{
  "model": "autoregressive pixel model",
  "dataset": "telescope images of galaxies (Galaxy Zoo DECaLS)",
  "train_examples": 88335,
  "image_size": 20,
  "horizontal_flip": true,
  "levels_per_channel": 4,
  "vocab_size": 65,
  "arch": "transformer_decoder",
  "width": 256,
  "layers": 7,
  "norm": "layernorm",
  "norm_position": "pre",
  "hidden_act": "swiglu",
  "mlp_ratio": 4,
  "head_dim": 64,
  "fused_qkv": true,
  "bias": "all",
  "qk_norm": false,
  "parallel_block": false,
  "inner_norm": false,
  "positions": "rope",
  "tie_word_embeddings": true,
  "init": "xavier_uniform",
  "residual_init": "scaled_by_depth",
  "optimizer": "muon",
  "muon_scale": "spectral",
  "learning_rate": 0.0091,
  "momentum": 0.95,
  "nesterov": true,
  "orthogonalizer": "newton_schulz_5",
  "adamw_lr_other_params": 0.0024,
  "max_grad_norm": 1.0,
  "max_steps": 15800,
  "batch_size": 64,
  "epochs": 11.4,
  "lr_schedule": "step",
  "warmup_steps": 310,
  "weight_decay": 0.05,
  "adamw_weight_decay_other_params": 0.01
}
Rows from block 2 of a small autoregressive pixel model, named by matrix and row number. Rows with one number belong to one neuron. Each number is 50 + 10 x the weight over its row's rms, rounded and kept within 0 to 99. All counts start at 0.
After each neuron's rows are labels from the 100 images, of 14976, where the neuron reaches its largest size: "responds to" is what is common among them. Only what is clearly more common there than usual is listed. The data: telescope images of galaxies (Galaxy Zoo DECaLS).
# gate: MLP gate (model.blocks.2.mlp.gate.weight, 1024x256), inputs 128-255
# fc1: MLP up (model.blocks.2.mlp.fc1.weight, 1024x256), inputs 128-255
# fc2: MLP down (model.blocks.2.mlp.fc2.weight, 256x1024, transposed), outputs 128-255

gate.514:48 60 52 73 51 55 51 55 52 55 52 55 64 57 37 52 32 37 38 57 65 23 45 66 50 60 56 70 52 37 48 42 40 36 59 53 43 66 54 52 60 40 44 70 60 40 56 52 49 53 55 34 55 36 34 54 30 67 45 57 48 49 36 37 38 56 35 45 51 62 40 36 75 50 49 52 38 56 60 52 32 47 45 44 52 60 50 50 53 49 48 50 42 40 58 63 42 39 68 58 58 56 63 34 57 54 42 46 51 58 47 49 40 67 37 41 46 49 45 43 30 60 61 49 59 42 50 37
fc1.514:60 35 41 23 52 48 55 37 51 42 42 39 36 36 72 38 55 56 53 37 39 75 56 44 51 47 38 29 51 54 49 49 57 56 45 52 60 34 48 58 52 56 62 34 48 55 47 41 47 53 46 60 47 64 56 41 61 27 57 40 45 37 55 59 64 41 63 45 46 48 44 59 24 44 59 49 61 50 49 56 61 54 70 59 47 47 53 56 49 51 55 50 54 67 48 45 51 58 39 46 50 51 45 59 49 59 59 55 59 49 55 51 56 37 65 63 51 44 41 53 83 44 46 49 51 71 39 53
fc2.514:60 37 40 25 39 56 54 50 52 46 35 43 38 36 64 49 67 54 42 45 38 75 65 38 55 59 47 37 52 55 42 41 55 57 47 53 47 42 52 53 36 35 53 28 51 62 43 43 45 52 48 56 46 62 55 48 59 22 62 39 43 38 56 66 62 48 63 50 54 52 54 67 12 55 57 54 52 56 61 54 60 49 52 61 49 51 36 50 54 49 56 55 57 58 37 38 53 60 38 48 56 53 38 55 44 55 51 58 52 47 49 46 45 38 71 59 53 50 35 57 82 31 27 47 44 58 43 55
responds to: edge-on disk: no

gate.538:66 44 44 49 44 41 53 54 55 40 40 57 41 52 43 41 70 50 38 49 38 52 44 49 57 64 57 46 45 55 30 31 58 61 48 29 52 40 65 35 38 49 52 60 48 47 58 57 40 56 53 52 49 41 42 52 46 59 52 35 66 53 47 55 57 52 38 49 54 45 48 52 40 54 57 66 37 45 49 26 48 35 67 58 62 51 60 50 56 40 54 41 51 43 41 58 63 60 60 35 53 58 19 53 58 33 55 27 47 28 67 45 51 61 45 39 45 55 76 57 64 45 45 61 52 37 48 57
fc1.538:69 53 40 41 57 61 58 55 42 34 46 52 33 50 53 42 57 69 51 62 37 52 59 44 43 60 57 42 42 55 48 29 44 51 45 51 57 40 59 62 36 51 35 61 67 39 52 60 47 58 31 43 31 42 59 71 48 59 49 60 46 57 43 56 48 65 37 47 62 41 46 52 47 66 62 48 52 51 52 47 54 58 53 34 59 44 51 39 51 52 34 34 53 36 29 37 48 62 51 36 48 40 44 71 61 28 46 56 60 51 55 52 41 76 54 46 56 45 57 46 50 64 45 50 54 49 54 60
fc2.538:55 54 65 56 58 51 49 55 48 42 61 56 64 45 57 54 54 58 64 66 42 62 27 56 62 48 40 34 49 45 45 26 53 54 70 57 44 64 56 28 38 66 60 47 64 62 54 45 39 37 53 39 55 50 41 39 49 47 49 56 48 50 44 50 52 63 48 55 47 48 54 57 45 44 47 55 58 63 57 46 47 41 40 54 38 51 57 48 50 50 30 65 59 64 60 43 44 42 48 47 67 41 37 54 56 54 37 54 36 46 41 56 59 42 60 44 59 68 50 35 46 43 45 57 72 44 47 51
responds to: shape: featured or disk; edge-on disk: no; spiral arms: yes

gate.66:50 66 47 53 48 58 50 47 66 55 59 34 40 60 48 68 41 33 60 38 49 47 68 42 59 70 56 46 38 50 67 56 51 38 42 44 63 30 45 34 43 51 73 55 53 57 50 47 50 52 38 45 46 57 37 48 56 46 42 41 62 57 38 39 63 45 32 60 51 52 33 38 38 55 35 62 65 41 60 57 63 60 64 50 49 30 49 50 41 61 50 58 44 32 32 62 41 40 57 29 45 49 41 43 44 61 58 41 53 19 55 67 56 46 40 34 50 57 48 30 46 42 52 37 50 45 52 42
fc1.66:44 55 48 41 31 56 59 50 35 52 44 58 56 49 55 27 59 62 45 51 44 54 32 62 55 26 48 53 64 52 42 44 48 59 66 60 47 58 47 58 62 61 30 44 50 48 64 55 58 56 65 62 58 37 63 55 50 53 61 56 41 51 62 56 47 53 52 53 46 36 70 60 64 45 67 35 55 57 44 46 38 40 35 49 51 71 51 54 57 46 48 54 54 53 72 41 56 61 45 61 41 47 56 43 47 33 42 47 40 76 47 31 40 38 70 64 38 52 50 57 51 65 55 53 50 54 45 56
fc2.66:66 47 54 60 42 49 43 43 48 51 43 67 47 46 59 68 47 50 54 55 52 53 55 39 68 51 50 29 44 33 43 51 56 37 43 35 55 43 52 61 64 44 56 55 52 34 51 39 49 44 35 34 34 59 49 62 53 54 48 62 61 65 43 55 48 60 57 44 64 75 24 49 48 52 35 56 46 45 57 51 56 52 55 56 46 46 59 49 44 54 66 65 30 53 23 63 41 51 37 44 47 42 47 64 66 56 40 43 59 43 45 48 43 69 39 42 68 39 42 61 30 47 42 59 44 59 51 56
responds to: shape: featured or disk; edge-on disk: no; bar: no

gate.382:51 44 44 59 38 58 44 69 50 60 40 53 51 57 63 49 61 61 49 40 45 44 44 49 49 64 55 54 34 58 38 46 40 59 35 36 37 41 64 56 42 57 40 52 39 60 41 64 38 47 51 50 64 40 35 46 58 49 64 41 56 39 60 81 15 49 65 42 55 59 59 41 39 57 44 56 50 45 55 49 49 39 58 57 52 33 54 55 51 49 55 41 35 41 47 48 57 47 26 52 43 44 31 61 75 37 48 30 54 34 65 42 42 49 78 52 34 48 57 36 57 43 62 50 47 46 73 44
fc1.382:52 52 48 42 70 34 42 38 47 54 59 52 50 43 38 59 32 36 57 56 45 49 54 43 57 42 38 52 74 50 52 46 58 46 67 46 71 47 31 52 60 44 59 32 59 44 46 40 62 41 49 48 54 60 55 43 58 53 47 53 47 47 29 24 69 56 47 49 46 43 40 64 47 42 47 46 41 55 48 54 52 66 39 61 54 50 44 57 40 42 56 50 61 53 53 48 60 41 67 40 60 50 80 44 42 68 45 59 58 54 35 44 40 51 27 46 51 42 57 64 50 53 51 45 50 63 35 72
fc2.382:60 47 38 51 29 63 40 53 26 66 44 64 41 53 46 39 64 46 48 53 46 71 57 47 51 65 58 41 42 64 37 52 39 45 59 44 51 36 70 50 60 50 35 45 40 55 57 56 41 41 41 53 61 45 51 51 57 42 55 41 43 45 56 61 40 67 59 52 61 39 52 56 39 54 59 53 36 37 41 42 47 58 24 62 62 35 54 66 49 66 58 39 39 44 49 59 67 57 29 55 33 51 47 72 51 68 52 50 51 30 61 48 53 45 49 44 45 40 53 56 41 55 57 36 50 50 68 50
responds to: roundness: cigar-shaped

gate.695:45 50 39 35 59 55 47 51 48 55 48 51 58 56 38 67 21 38 58 53 53 41 71 64 42 55 49 68 61 24 51 56 52 58 37 53 55 31 50 38 50 42 65 46 46 54 62 64 51 50 62 25 39 52 69 26 63 48 58 65 54 43 49 62 56 42 53 41 44 46 47 56 38 43 48 57 45 61 59 29 53 38 54 32 48 53 57 55 47 51 61 45 55 56 62 51 36 54 44 44 46 49 40 50 52 72 34 40 36 44 51 62 64 73 46 34 57 47 53 47 56 53 59 44 52 49 58 51
fc1.695:54 43 45 42 41 62 57 64 39 50 50 70 53 49 55 64 38 66 48 39 45 32 58 52 49 64 60 66 44 59 36 56 47 51 40 41 49 39 59 39 38 43 47 48 65 50 55 53 64 45 41 44 57 59 39 32 49 44 33 59 67 60 66 45 62 51 70 59 51 65 64 49 51 54 52 52 50 73 50 37 58 44 43 43 52 45 57 51 29 54 43 59 51 27 61 62 61 62 54 37 37 65 57 30 43 55 40 37 58 59 49 44 51 54 53 40 49 44 55 43 37 48 47 56 65 37 56 45
fc2.695:57 60 53 60 51 52 38 50 34 57 54 64 56 44 62 44 67 32 50 50 55 68 47 47 58 63 58 26 34 60 70 58 52 40 63 65 47 58 61 60 42 48 40 44 59 57 57 56 36 35 46 56 55 59 43 41 33 51 56 52 40 46 50 55 52 39 40 42 37 39 44 56 54 60 42 27 53 34 31 63 43 62 40 54 40 48 60 54 44 46 41 49 57 38 39 50 58 39 43 57 62 46 46 58 40 48 56 72 55 46 60 42 53 46 53 65 24 56 53 35 51 35 37 42 57 51 41 61
responds to: edge-on disk: no

gate.388:65 60 31 50 40 54 46 48 39 50 50 46 52 37 59 68 55 53 33 44 45 35 43 51 34 44 50 59 58 46 52 61 47 47 65 63 50 50 49 64 40 42 27 47 54 61 50 53 54 52 54 44 64 49 40 41 49 59 65 39 24 57 59 50 42 45 45 49 73 40 51 38 41 56 47 66 41 56 54 62 51 34 42 58 54 50 41 47 27 53 30 52 41 64 63 57 54 68 57 64 54 51 55 45 52 39 60 68 73 47 47 34 42 40 60 50 70 40 57 38 41 53 41 51 41 58 53 35
fc1.388:67 51 43 47 44 52 52 48 42 43 48 63 68 65 54 55 60 48 49 45 38 42 62 69 38 45 46 42 30 41 50 48 50 44 47 65 50 50 53 53 32 42 55 36 56 32 59 47 42 41 55 54 60 55 54 33 64 40 60 56 32 52 51 57 50 62 46 59 64 59 42 39 42 60 55 63 44 57 65 57 57 64 41 63 47 37 50 41 38 58 45 54 45 34 44 40 68 65 38 55 48 57 47 59 57 34 70 69 47 48 46 34 51 42 40 34 66 55 51 46 53 31 37 50 48 71 47 31
fc2.388:43 48 54 64 65 49 44 50 69 60 46 44 53 37 40 35 61 49 56 47 22 43 74 42 50 48 63 42 34 58 53 50 35 42 45 62 59 53 57 44 36 51 47 33 70 45 45 52 46 49 46 45 43 48 59 43 56 49 62 53 55 48 38 47 30 47 44 68 67 49 52 47 54 58 64 51 36 48 56 35 61 61 49 42 41 43 41 53 47 56 58 57 49 39 49 32 59 47 43 42 57 64 42 62 47 59 53 49 55 40 47 38 45 61 58 34 38 57 51 43 69 63 46 50 96 53 32 57
responds to: roundness: cigar-shaped; edge-on disk: yes

gate.195:45 54 47 58 42 62 62 70 48 52 37 44 62 55 45 44 55 35 50 46 41 63 62 47 55 56 56 60 51 43 52 57 43 51 50 53 38 54 59 32 55 49 40 53 38 60 75 35 46 57 50 41 46 48 39 57 47 59 42 53 50 69 42 56 27 58 45 55 59 50 30 43 50 43 38 45 57 59 52 43 50 42 71 38 48 59 61 59 53 50 58 52 63 59 44 45 41 42 63 60 36 45 36 38 45 55 53 49 59 59 55 52 55 64 53 29 46 50 61 29 54 57 36 39 68 49 64 37
fc1.195:65 42 44 42 65 41 57 24 69 51 56 51 45 50 41 61 30 47 55 58 57 34 56 48 30 50 32 46 43 52 57 57 51 41 64 59 46 51 41 39 53 51 52 56 53 41 60 51 47 41 36 57 59 67 44 49 38 56 51 25 59 63 47 41 60 58 56 46 51 43 66 52 53 62 57 59 58 68 36 71 47 39 36 60 41 57 43 50 57 67 56 46 53 39 52 56 45 68 54 63 70 62 55 41 40 47 54 55 46 43 41 44 44 34 54 51 53 54 49 57 59 43 55 50 48 67 44 69
fc2.195:53 61 50 55 19 46 38 73 40 39 53 70 61 32 39 47 65 44 71 62 40 66 44 62 40 42 67 63 55 73 39 61 41 53 66 58 58 44 48 48 53 26 41 45 36 76 41 52 42 61 63 46 54 54 59 40 56 54 58 62 42 44 53 63 52 41 60 52 65 48 55 52 40 47 56 45 47 45 41 41 57 52 49 37 49 26 69 49 53 48 44 38 47 34 56 52 44 50 61 44 43 42 37 61 59 41 41 38 40 38 59 44 49 57 45 57 36 56 48 45 51 52 67 45 66 44 40 58
responds to: roundness: cigar-shaped

gate.167:36 38 45 52 41 57 48 59 47 50 50 61 65 46 37 60 63 50 51 46 51 48 43 56 57 55 42 77 43 40 44 44 48 56 52 57 27 55 49 46 41 61 52 42 56 31 41 54 47 50 56 46 43 40 45 46 43 40 47 54 44 68 44 47 37 51 41 55 41 45 66 54 66 62 51 58 34 60 46 51 44 44 42 46 36 40 41 42 35 38 51 73 50 52 84 60 58 45 51 49 41 52 54 34 50 66 30 40 51 73 53 49 42 50 35 36 39 35 65 53 53 60 63 54 53 56 55 36
fc1.167:37 44 39 40 48 41 58 64 55 38 57 26 56 48 46 55 43 40 59 59 58 62 38 35 60 40 42 68 57 51 50 50 48 36 67 45 42 58 45 39 48 52 47 40 45 46 31 60 51 54 46 31 38 37 34 61 60 57 65 55 43 63 56 67 51 70 64 53 37 62 67 55 65 52 56 40 59 61 51 35 51 42 35 48 52 37 58 42 40 42 52 46 52 42 61 36 56 58 42 45 62 40 57 52 42 53 56 46 41 59 34 46 58 46 57 53 47 58 31 43 64 71 65 77 54 49 56 66
fc2.167:33 43 48 51 41 61 49 57 44 48 45 38 65 50 46 63 53 43 48 51 56 61 48 41 40 44 49 87 52 48 52 45 55 47 65 44 42 48 54 55 46 66 56 41 45 30 33 51 57 45 45 46 51 54 46 45 46 41 41 48 46 64 49 54 36 62 47 51 32 39 61 43 67 73 55 62 39 51 51 55 37 52 50 46 38 45 55 37 37 30 46 50 54 41 87 50 61 46 42 51 42 61 54 37 61 59 41 35 36 68 43 46 59 48 54 36 50 42 58 46 56 76 55 62 64 56 52 55
responds to: shape: featured or disk; edge-on disk: yes

gate.484:43 57 48 62 53 49 72 57 46 63 37 49 43 56 43 46 69 75 56 50 60 64 49 54 63 48 27 49 42 47 51 57 46 44 36 62 47 59 53 53 65 37 47 46 49 53 47 57 66 48 37 31 60 43 47 37 52 62 48 44 32 49 47 63 66 67 38 61 39 53 66 51 52 36 53 40 49 33 58 50 43 43 48 45 37 53 43 56 51 40 39 48 48 65 52 56 68 46 68 32 64 43 37 45 56 65 34 62 46 43 61 36 53 62 45 48 63 49 48 38 55 70 49 66 40 47 48 61
fc1.484:61 41 69 53 55 54 60 50 57 56 47 45 39 63 41 54 52 72 61 31 53 47 16 43 54 46 37 47 61 51 46 53 41 44 57 58 58 42 63 46 53 40 54 64 55 54 51 48 44 62 35 55 38 43 50 33 56 61 62 50 40 65 47 34 50 60 48 52 46 36 75 41 72 67 55 35 60 48 54 51 46 56 48 45 49 43 58 54 57 61 43 50 58 37 37 60 54 44 43 49 45 53 77 43 48 71 44 49 29 44 58 27 48 64 60 54 48 53 34 48 29 68 48 55 34 58 42 47
fc2.484:38 60 50 29 49 48 34 42 67 60 45 35 40 46 44 35 37 52 44 63 46 61 37 55 31 60 59 55 56 51 45 52 61 58 59 43 52 62 23 47 43 41 39 29 33 34 47 52 52 39 56 61 60 55 62 57 54 53 37 58 51 31 47 55 59 51 45 57 32 51 47 51 47 44 47 36 58 60 41 40 64 48 29 48 71 61 44 56 77 39 44 54 66 67 56 64 61 39 63 51 56 63 45 50 45 45 50 65 43 47 67 50 55 38 47 51 61 48 55 40 34 43 45 51 53 56 40 35
responds to: spiral arms: yes

gate.86:47 62 33 49 43 35 43 59 64 53 66 47 40 45 42 47 45 46 50 70 57 21 53 48 54 59 48 49 56 42 40 53 51 53 51 60 41 49 38 57 58 42 58 59 44 35 27 55 49 67 42 50 40 52 57 66 59 56 70 50 68 47 56 55 48 49 50 54 58 56 42 63 59 76 79 44 37 58 44 52 53 47 34 54 64 47 53 45 48 48 65 50 34 45 48 37 62 40 59 59 51 49 35 46 44 40 51 46 40 32 68 37 75 37 48 47 47 44 51 47 55 49 43 38 60 51 53 36
fc1.86:64 40 36 55 40 52 51 54 44 40 35 53 56 37 39 41 65 53 42 55 51 40 50 48 54 58 67 46 45 50 37 42 58 50 21 48 57 38 44 53 33 46 39 64 46 59 47 42 34 56 44 49 45 66 44 45 60 56 55 49 52 61 55 54 42 71 49 58 55 52 46 32 38 55 56 54 44 57 37 48 53 58 51 44 61 38 54 56 64 30 54 50 52 59 51 38 44 58 44 49 46 49 26 40 72 58 41 48 44 36 69 47 71 54 61 45 60 49 49 51 67 53 41 42 78 47 49 40
fc2.86:54 55 67 47 54 58 41 44 33 37 40 41 56 39 48 68 47 58 55 50 28 55 55 52 54 50 45 44 75 45 53 57 56 45 47 55 43 55 43 56 50 67 39 41 35 53 58 68 52 59 68 51 56 50 53 46 47 43 34 43 45 65 48 48 59 67 44 50 69 53 49 40 44 41 54 39 51 52 71 62 55 30 51 45 47 40 62 42 37 46 45 68 57 62 55 49 48 50 60 51 62 57 64 64 50 44 43 60 43 38 61 48 47 53 60 43 50 41 55 48 50 62 38 43 54 46 58 34
responds to: shape: featured or disk; edge-on disk: no; spiral arms: yes

gate.447:46 41 35 57 63 46 52 46 62 60 46 45 41 48 43 47 56 47 55 68 32 37 48 58 45 56 50 47 52 30 36 46 39 52 39 59 36 63 28 54 60 25 51 78 46 50 45 57 46 52 41 51 57 54 56 39 45 63 48 49 58 45 52 50 38 33 38 49 56 42 48 46 53 51 60 47 71 37 35 62 43 42 57 56 39 45 57 56 48 43 65 71 39 46 55 54 56 50 38 60 40 45 34 46 66 55 55 52 41 45 37 47 53 61 58 52 75 44 69 38 60 60 56 35 65 54 55 58
fc1.447:61 42 43 49 49 53 55 50 55 55 40 41 67 60 50 51 41 49 56 22 43 47 20 49 33 54 25 61 39 57 51 48 58 42 36 45 52 49 48 38 43 61 60 54 56 46 43 47 57 53 51 44 39 54 37 28 46 51 48 33 62 43 76 54 39 53 51 49 60 70 50 63 43 57 54 65 51 50 50 49 45 58 28 34 48 46 49 51 43 48 33 35 59 51 41 49 55 52 59 41 48 43 78 80 50 20 53 46 51 49 53 57 62 40 62 68 37 43 47 55 36 68 48 63 53 49 64 39
fc2.447:46 39 44 26 57 59 39 43 41 45 50 47 53 50 53 51 54 34 48 43 57 28 36 27 55 55 59 63 44 53 56 62 54 39 54 48 47 55 49 31 48 57 57 46 70 42 39 54 33 45 47 44 56 54 63 48 61 61 58 41 45 59 50 48 51 47 43 41 42 54 52 46 31 52 55 44 52 51 41 50 36 62 44 57 65 54 30 60 56 55 34 60 50 53 52 65 70 56 43 38 56 50 56 68 39 30 41 65 54 36 45 50 54 55 45 67 51 48 36 33 56 40 38 59 56 49 66 57
responds to: shape: featured or disk; edge-on disk: no

gate.603:58 24 61 45 48 54 58 55 60 45 37 67 35 57 72 58 55 54 44 17 25 59 57 68 37 52 36 58 53 57 52 47 65 46 46 39 41 39 46 48 62 50 53 42 53 52 39 37 51 36 51 56 53 52 38 57 52 37 48 42 70 50 37 38 52 45 49 53 34 38 67 46 52 55 56 52 51 45 49 39 45 53 67 60 53 67 38 38 57 51 50 51 61 48 60 65 29 46 26 65 51 51 41 53 67 53 51 56 59 50 40 55 59 51 47 53 57 36 69 41 59 49 42 60 74 37 43 49
fc1.603:34 56 59 51 48 62 39 51 53 63 61 44 69 51 54 51 43 63 53 65 64 54 58 14 49 52 59 47 48 51 53 42 46 56 38 48 63 45 52 62 45 53 43 37 48 51 59 48 57 62 53 50 68 39 63 53 51 68 63 54 46 39 57 54 40 55 41 44 52 43 49 47 66 61 42 48 46 45 44 61 50 53 55 64 56 51 45 57 35 47 44 55 29 42 52 48 68 49 69 41 39 53 66 56 45 47 44 40 49 31 48 37 33 40 43 47 45 46 50 44 49 52 68 53 47 40 55 47
fc2.603:47 29 39 47 61 56 44 42 53 46 48 48 41 51 68 46 39 43 39 32 24 55 43 32 22 38 49 47 42 56 46 44 56 60 43 49 64 35 44 53 52 69 52 42 47 52 36 47 57 58 50 60 63 42 42 61 50 39 48 31 55 45 49 55 55 65 46 61 53 42 51 50 64 66 35 68 46 46 53 49 58 43 50 48 57 68 54 49 45 47 46 54 45 48 70 58 63 49 50 62 43 62 51 48 56 47 51 44 35 43 74 34 65 55 50 44 53 61 56 64 44 39 57 48 42 48 47 46
responds to: roundness: cigar-shaped

gate.481:48 49 45 55 39 58 47 34 56 60 57 58 38 61 40 51 42 47 60 51 56 57 52 54 67 49 48 58 57 37 38 59 37 50 49 55 34 68 45 36 51 33 51 61 39 52 55 53 38 49 58 48 72 41 47 55 50 47 51 54 60 59 56 64 51 38 44 39 67 52 57 30 69 44 52 38 47 55 45 41 40 58 32 66 40 60 67 48 74 49 61 69 43 43 30 58 53 37 76 62 45 52 57 42 50 42 38 48 50 49 53 45 39 60 52 31 44 54 38 47 62 41 41 45 48 55 47 48
fc1.481:45 61 53 40 42 77 57 67 58 45 56 66 51 51 58 59 56 44 66 66 51 45 50 61 54 48 46 48 47 27 59 51 47 35 65 67 40 46 38 63 54 33 62 52 44 45 42 59 42 42 42 44 50 40 49 65 49 54 46 62 56 56 67 55 49 43 65 72 48 37 49 54 56 41 46 54 47 70 45 44 38 35 38 53 20 57 49 45 43 57 44 60 48 50 55 67 56 57 52 46 44 55 31 54 65 58 44 36 40 48 45 65 46 48 55 55 30 53 31 46 58 45 37 40 46 68 36 52
fc2.481:48 38 62 60 36 50 43 28 58 40 47 36 48 52 42 66 37 59 55 48 48 53 54 49 59 48 30 42 41 40 44 53 62 57 73 54 58 43 30 38 53 42 58 50 44 53 35 69 46 47 43 69 57 39 38 62 54 36 65 53 56 55 61 59 62 33 52 38 59 54 58 35 56 64 52 60 58 55 47 37 45 46 45 41 35 56 76 47 53 44 59 40 53 55 58 71 44 50 51 44 51 61 38 46 61 40 51 47 40 57 42 49 30 42 57 62 48 72 53 68 66 51 54 45 40 58 53 45
responds to: edge-on disk: no; spiral arms: yes

gate.98:51 57 34 50 39 12 62 44 76 66 54 69 53 53 55 46 45 67 41 50 53 49 17 61 64 44 41 35 57 61 75 60 52 51 42 44 47 65 55 60 45 60 70 39 54 61 44 39 51 45 64 33 47 58 53 52 53 47 60 51 41 46 54 51 45 66 46 46 53 48 31 59 34 57 47 46 54 65 44 80 48 50 50 39 50 46 52 62 50 46 46 37 45 45 57 55 38 57 58 51 47 52 49 43 56 51 39 48 46 28 43 59 63 59 49 40 52 56 36 43 47 48 57 43 61 44 48 41
fc1.98:29 55 58 39 50 55 49 40 52 55 43 54 52 48 42 57 47 60 51 49 47 51 36 63 48 42 40 44 33 49 72 66 42 41 41 52 78 67 52 47 57 52 49 46 65 59 45 65 44 54 64 53 52 46 52 71 48 62 72 54 52 57 52 37 33 47 43 34 62 60 34 69 48 49 57 26 59 51 50 58 52 48 50 45 44 53 52 33 51 62 55 41 54 52 55 54 46 50 54 53 57 51 36 44 33 62 35 53 59 45 51 62 46 26 37 44 49 56 39 51 50 46 59 55 62 43 49 53
fc2.98:51 57 47 61 57 51 53 49 52 54 46 62 43 67 39 48 64 24 53 53 45 59 50 61 60 52 65 31 51 64 72 56 45 61 53 45 44 54 64 40 56 40 59 47 41 64 59 69 46 60 46 44 64 55 47 51 44 41 39 51 53 47 59 54 63 61 42 62 50 54 40 62 40 46 33 41 49 60 58 71 55 46 32 60 51 33 48 76 34 64 47 33 58 52 42 41 60 63 59 59 59 38 65 56 47 60 43 65 56 38 60 60 46 51 48 42 30 45 50 52 32 32 63 56 54 33 64 47
responds to: shape: featured or disk; edge-on disk: no; spiral arms: yes

gate.520:41 36 31 74 56 34 45 57 45 60 51 32 59 37 50 41 52 52 46 52 45 43 68 58 54 66 39 65 61 60 61 45 50 53 47 49 45 46 37 53 63 50 43 39 49 52 43 54 44 69 56 44 40 54 57 57 57 67 46 54 46 63 51 55 68 51 53 70 49 12 55 53 44 68 60 48 36 59 64 48 47 49 55 55 61 55 47 49 48 58 53 56 52 49 43 32 67 55 43 49 49 67 47 45 64 52 51 32 57 37 49 51 65 36 44 43 73 52 53 44 42 77 43 58 47 46 55 46
fc1.520:55 62 40 69 47 51 57 48 63 48 48 63 58 49 35 78 41 40 40 56 58 33 52 43 55 56 49 45 52 43 51 51 45 58 59 48 50 48 59 40 44 46 49 60 50 54 55 64 49 18 69 50 57 44 57 56 48 53 33 41 62 55 31 58 55 52 41 53 51 47 50 54 42 64 56 51 43 54 60 69 72 51 37 44 47 58 50 43 59 51 44 65 52 45 60 72 54 53 54 34 58 39 66 47 60 30 36 60 54 64 51 43 58 52 66 46 43 61 65 39 45 49 37 45 63 59 49 51
fc2.520:52 43 55 75 46 56 61 32 67 41 60 54 47 45 43 71 39 50 50 53 54 48 40 20 45 39 57 46 51 52 37 33 41 53 68 56 47 44 40 41 48 55 38 67 51 57 55 34 56 39 53 50 53 40 51 58 38 51 35 36 53 50 52 30 45 62 46 63 50 48 50 64 34 52 51 63 52 45 48 50 48 47 62 51 61 53 52 44 51 45 38 56 65 46 70 47 49 65 48 42 46 45 53 53 52 40 31 36 78 41 63 53 38 37 49 64 36 54 59 59 45 47 43 58 58 66 55 37
responds to: edge-on disk: no; spiral arms: yes; bulge size: small

gate.196:41 65 46 49 48 53 43 36 24 52 65 39 38 62 37 31 51 68 60 52 25 46 57 55 66 32 57 34 56 55 58 48 44 49 40 53 64 59 39 52 48 52 48 52 57 49 49 69 58 45 60 43 50 58 55 51 53 66 64 49 52 47 41 52 42 40 39 41 74 30 61 44 37 42 56 48 56 55 37 62 56 42 57 62 47 55 70 80 39 57 50 67 63 49 51 30 59 51 63 49 47 46 49 48 41 52 41 79 33 36 50 46 46 33 58 66 61 54 44 37 51 51 38 51 39 53 45 63
fc1.196:63 31 63 39 30 37 61 44 56 67 39 41 54 62 61 43 38 64 62 55 64 74 63 45 28 45 50 48 57 54 56 62 49 40 52 45 58 51 75 57 48 65 35 64 47 57 44 54 56 56 43 50 47 41 49 56 55 41 46 49 56 42 35 45 62 37 54 42 53 72 62 68 41 36 34 52 59 29 38 37 58 35 65 44 65 42 56 50 46 67 51 31 51 48 64 40 53 56 52 42 61 56 39 69 46 43 66 58 64 39 51 68 54 47 40 59 52 54 54 66 42 55 54 58 53 54 42 47
fc2.196:49 52 51 30 44 49 39 35 20 61 66 43 47 62 35 32 47 53 38 56 27 47 49 57 52 41 61 33 63 63 56 52 56 46 34 47 61 51 55 51 34 49 59 50 71 48 49 61 60 40 65 56 48 63 59 48 51 63 57 49 47 48 52 49 53 33 44 31 77 51 52 65 54 51 42 50 46 55 44 54 61 58 36 71 53 53 48 76 42 56 49 67 62 49 48 39 48 48 47 57 52 54 59 55 40 45 50 72 41 39 49 54 43 34 52 58 49 43 46 43 44 46 40 45 48 45 47 61
responds to: edge-on disk: no; shape: featured or disk; spiral arms: yes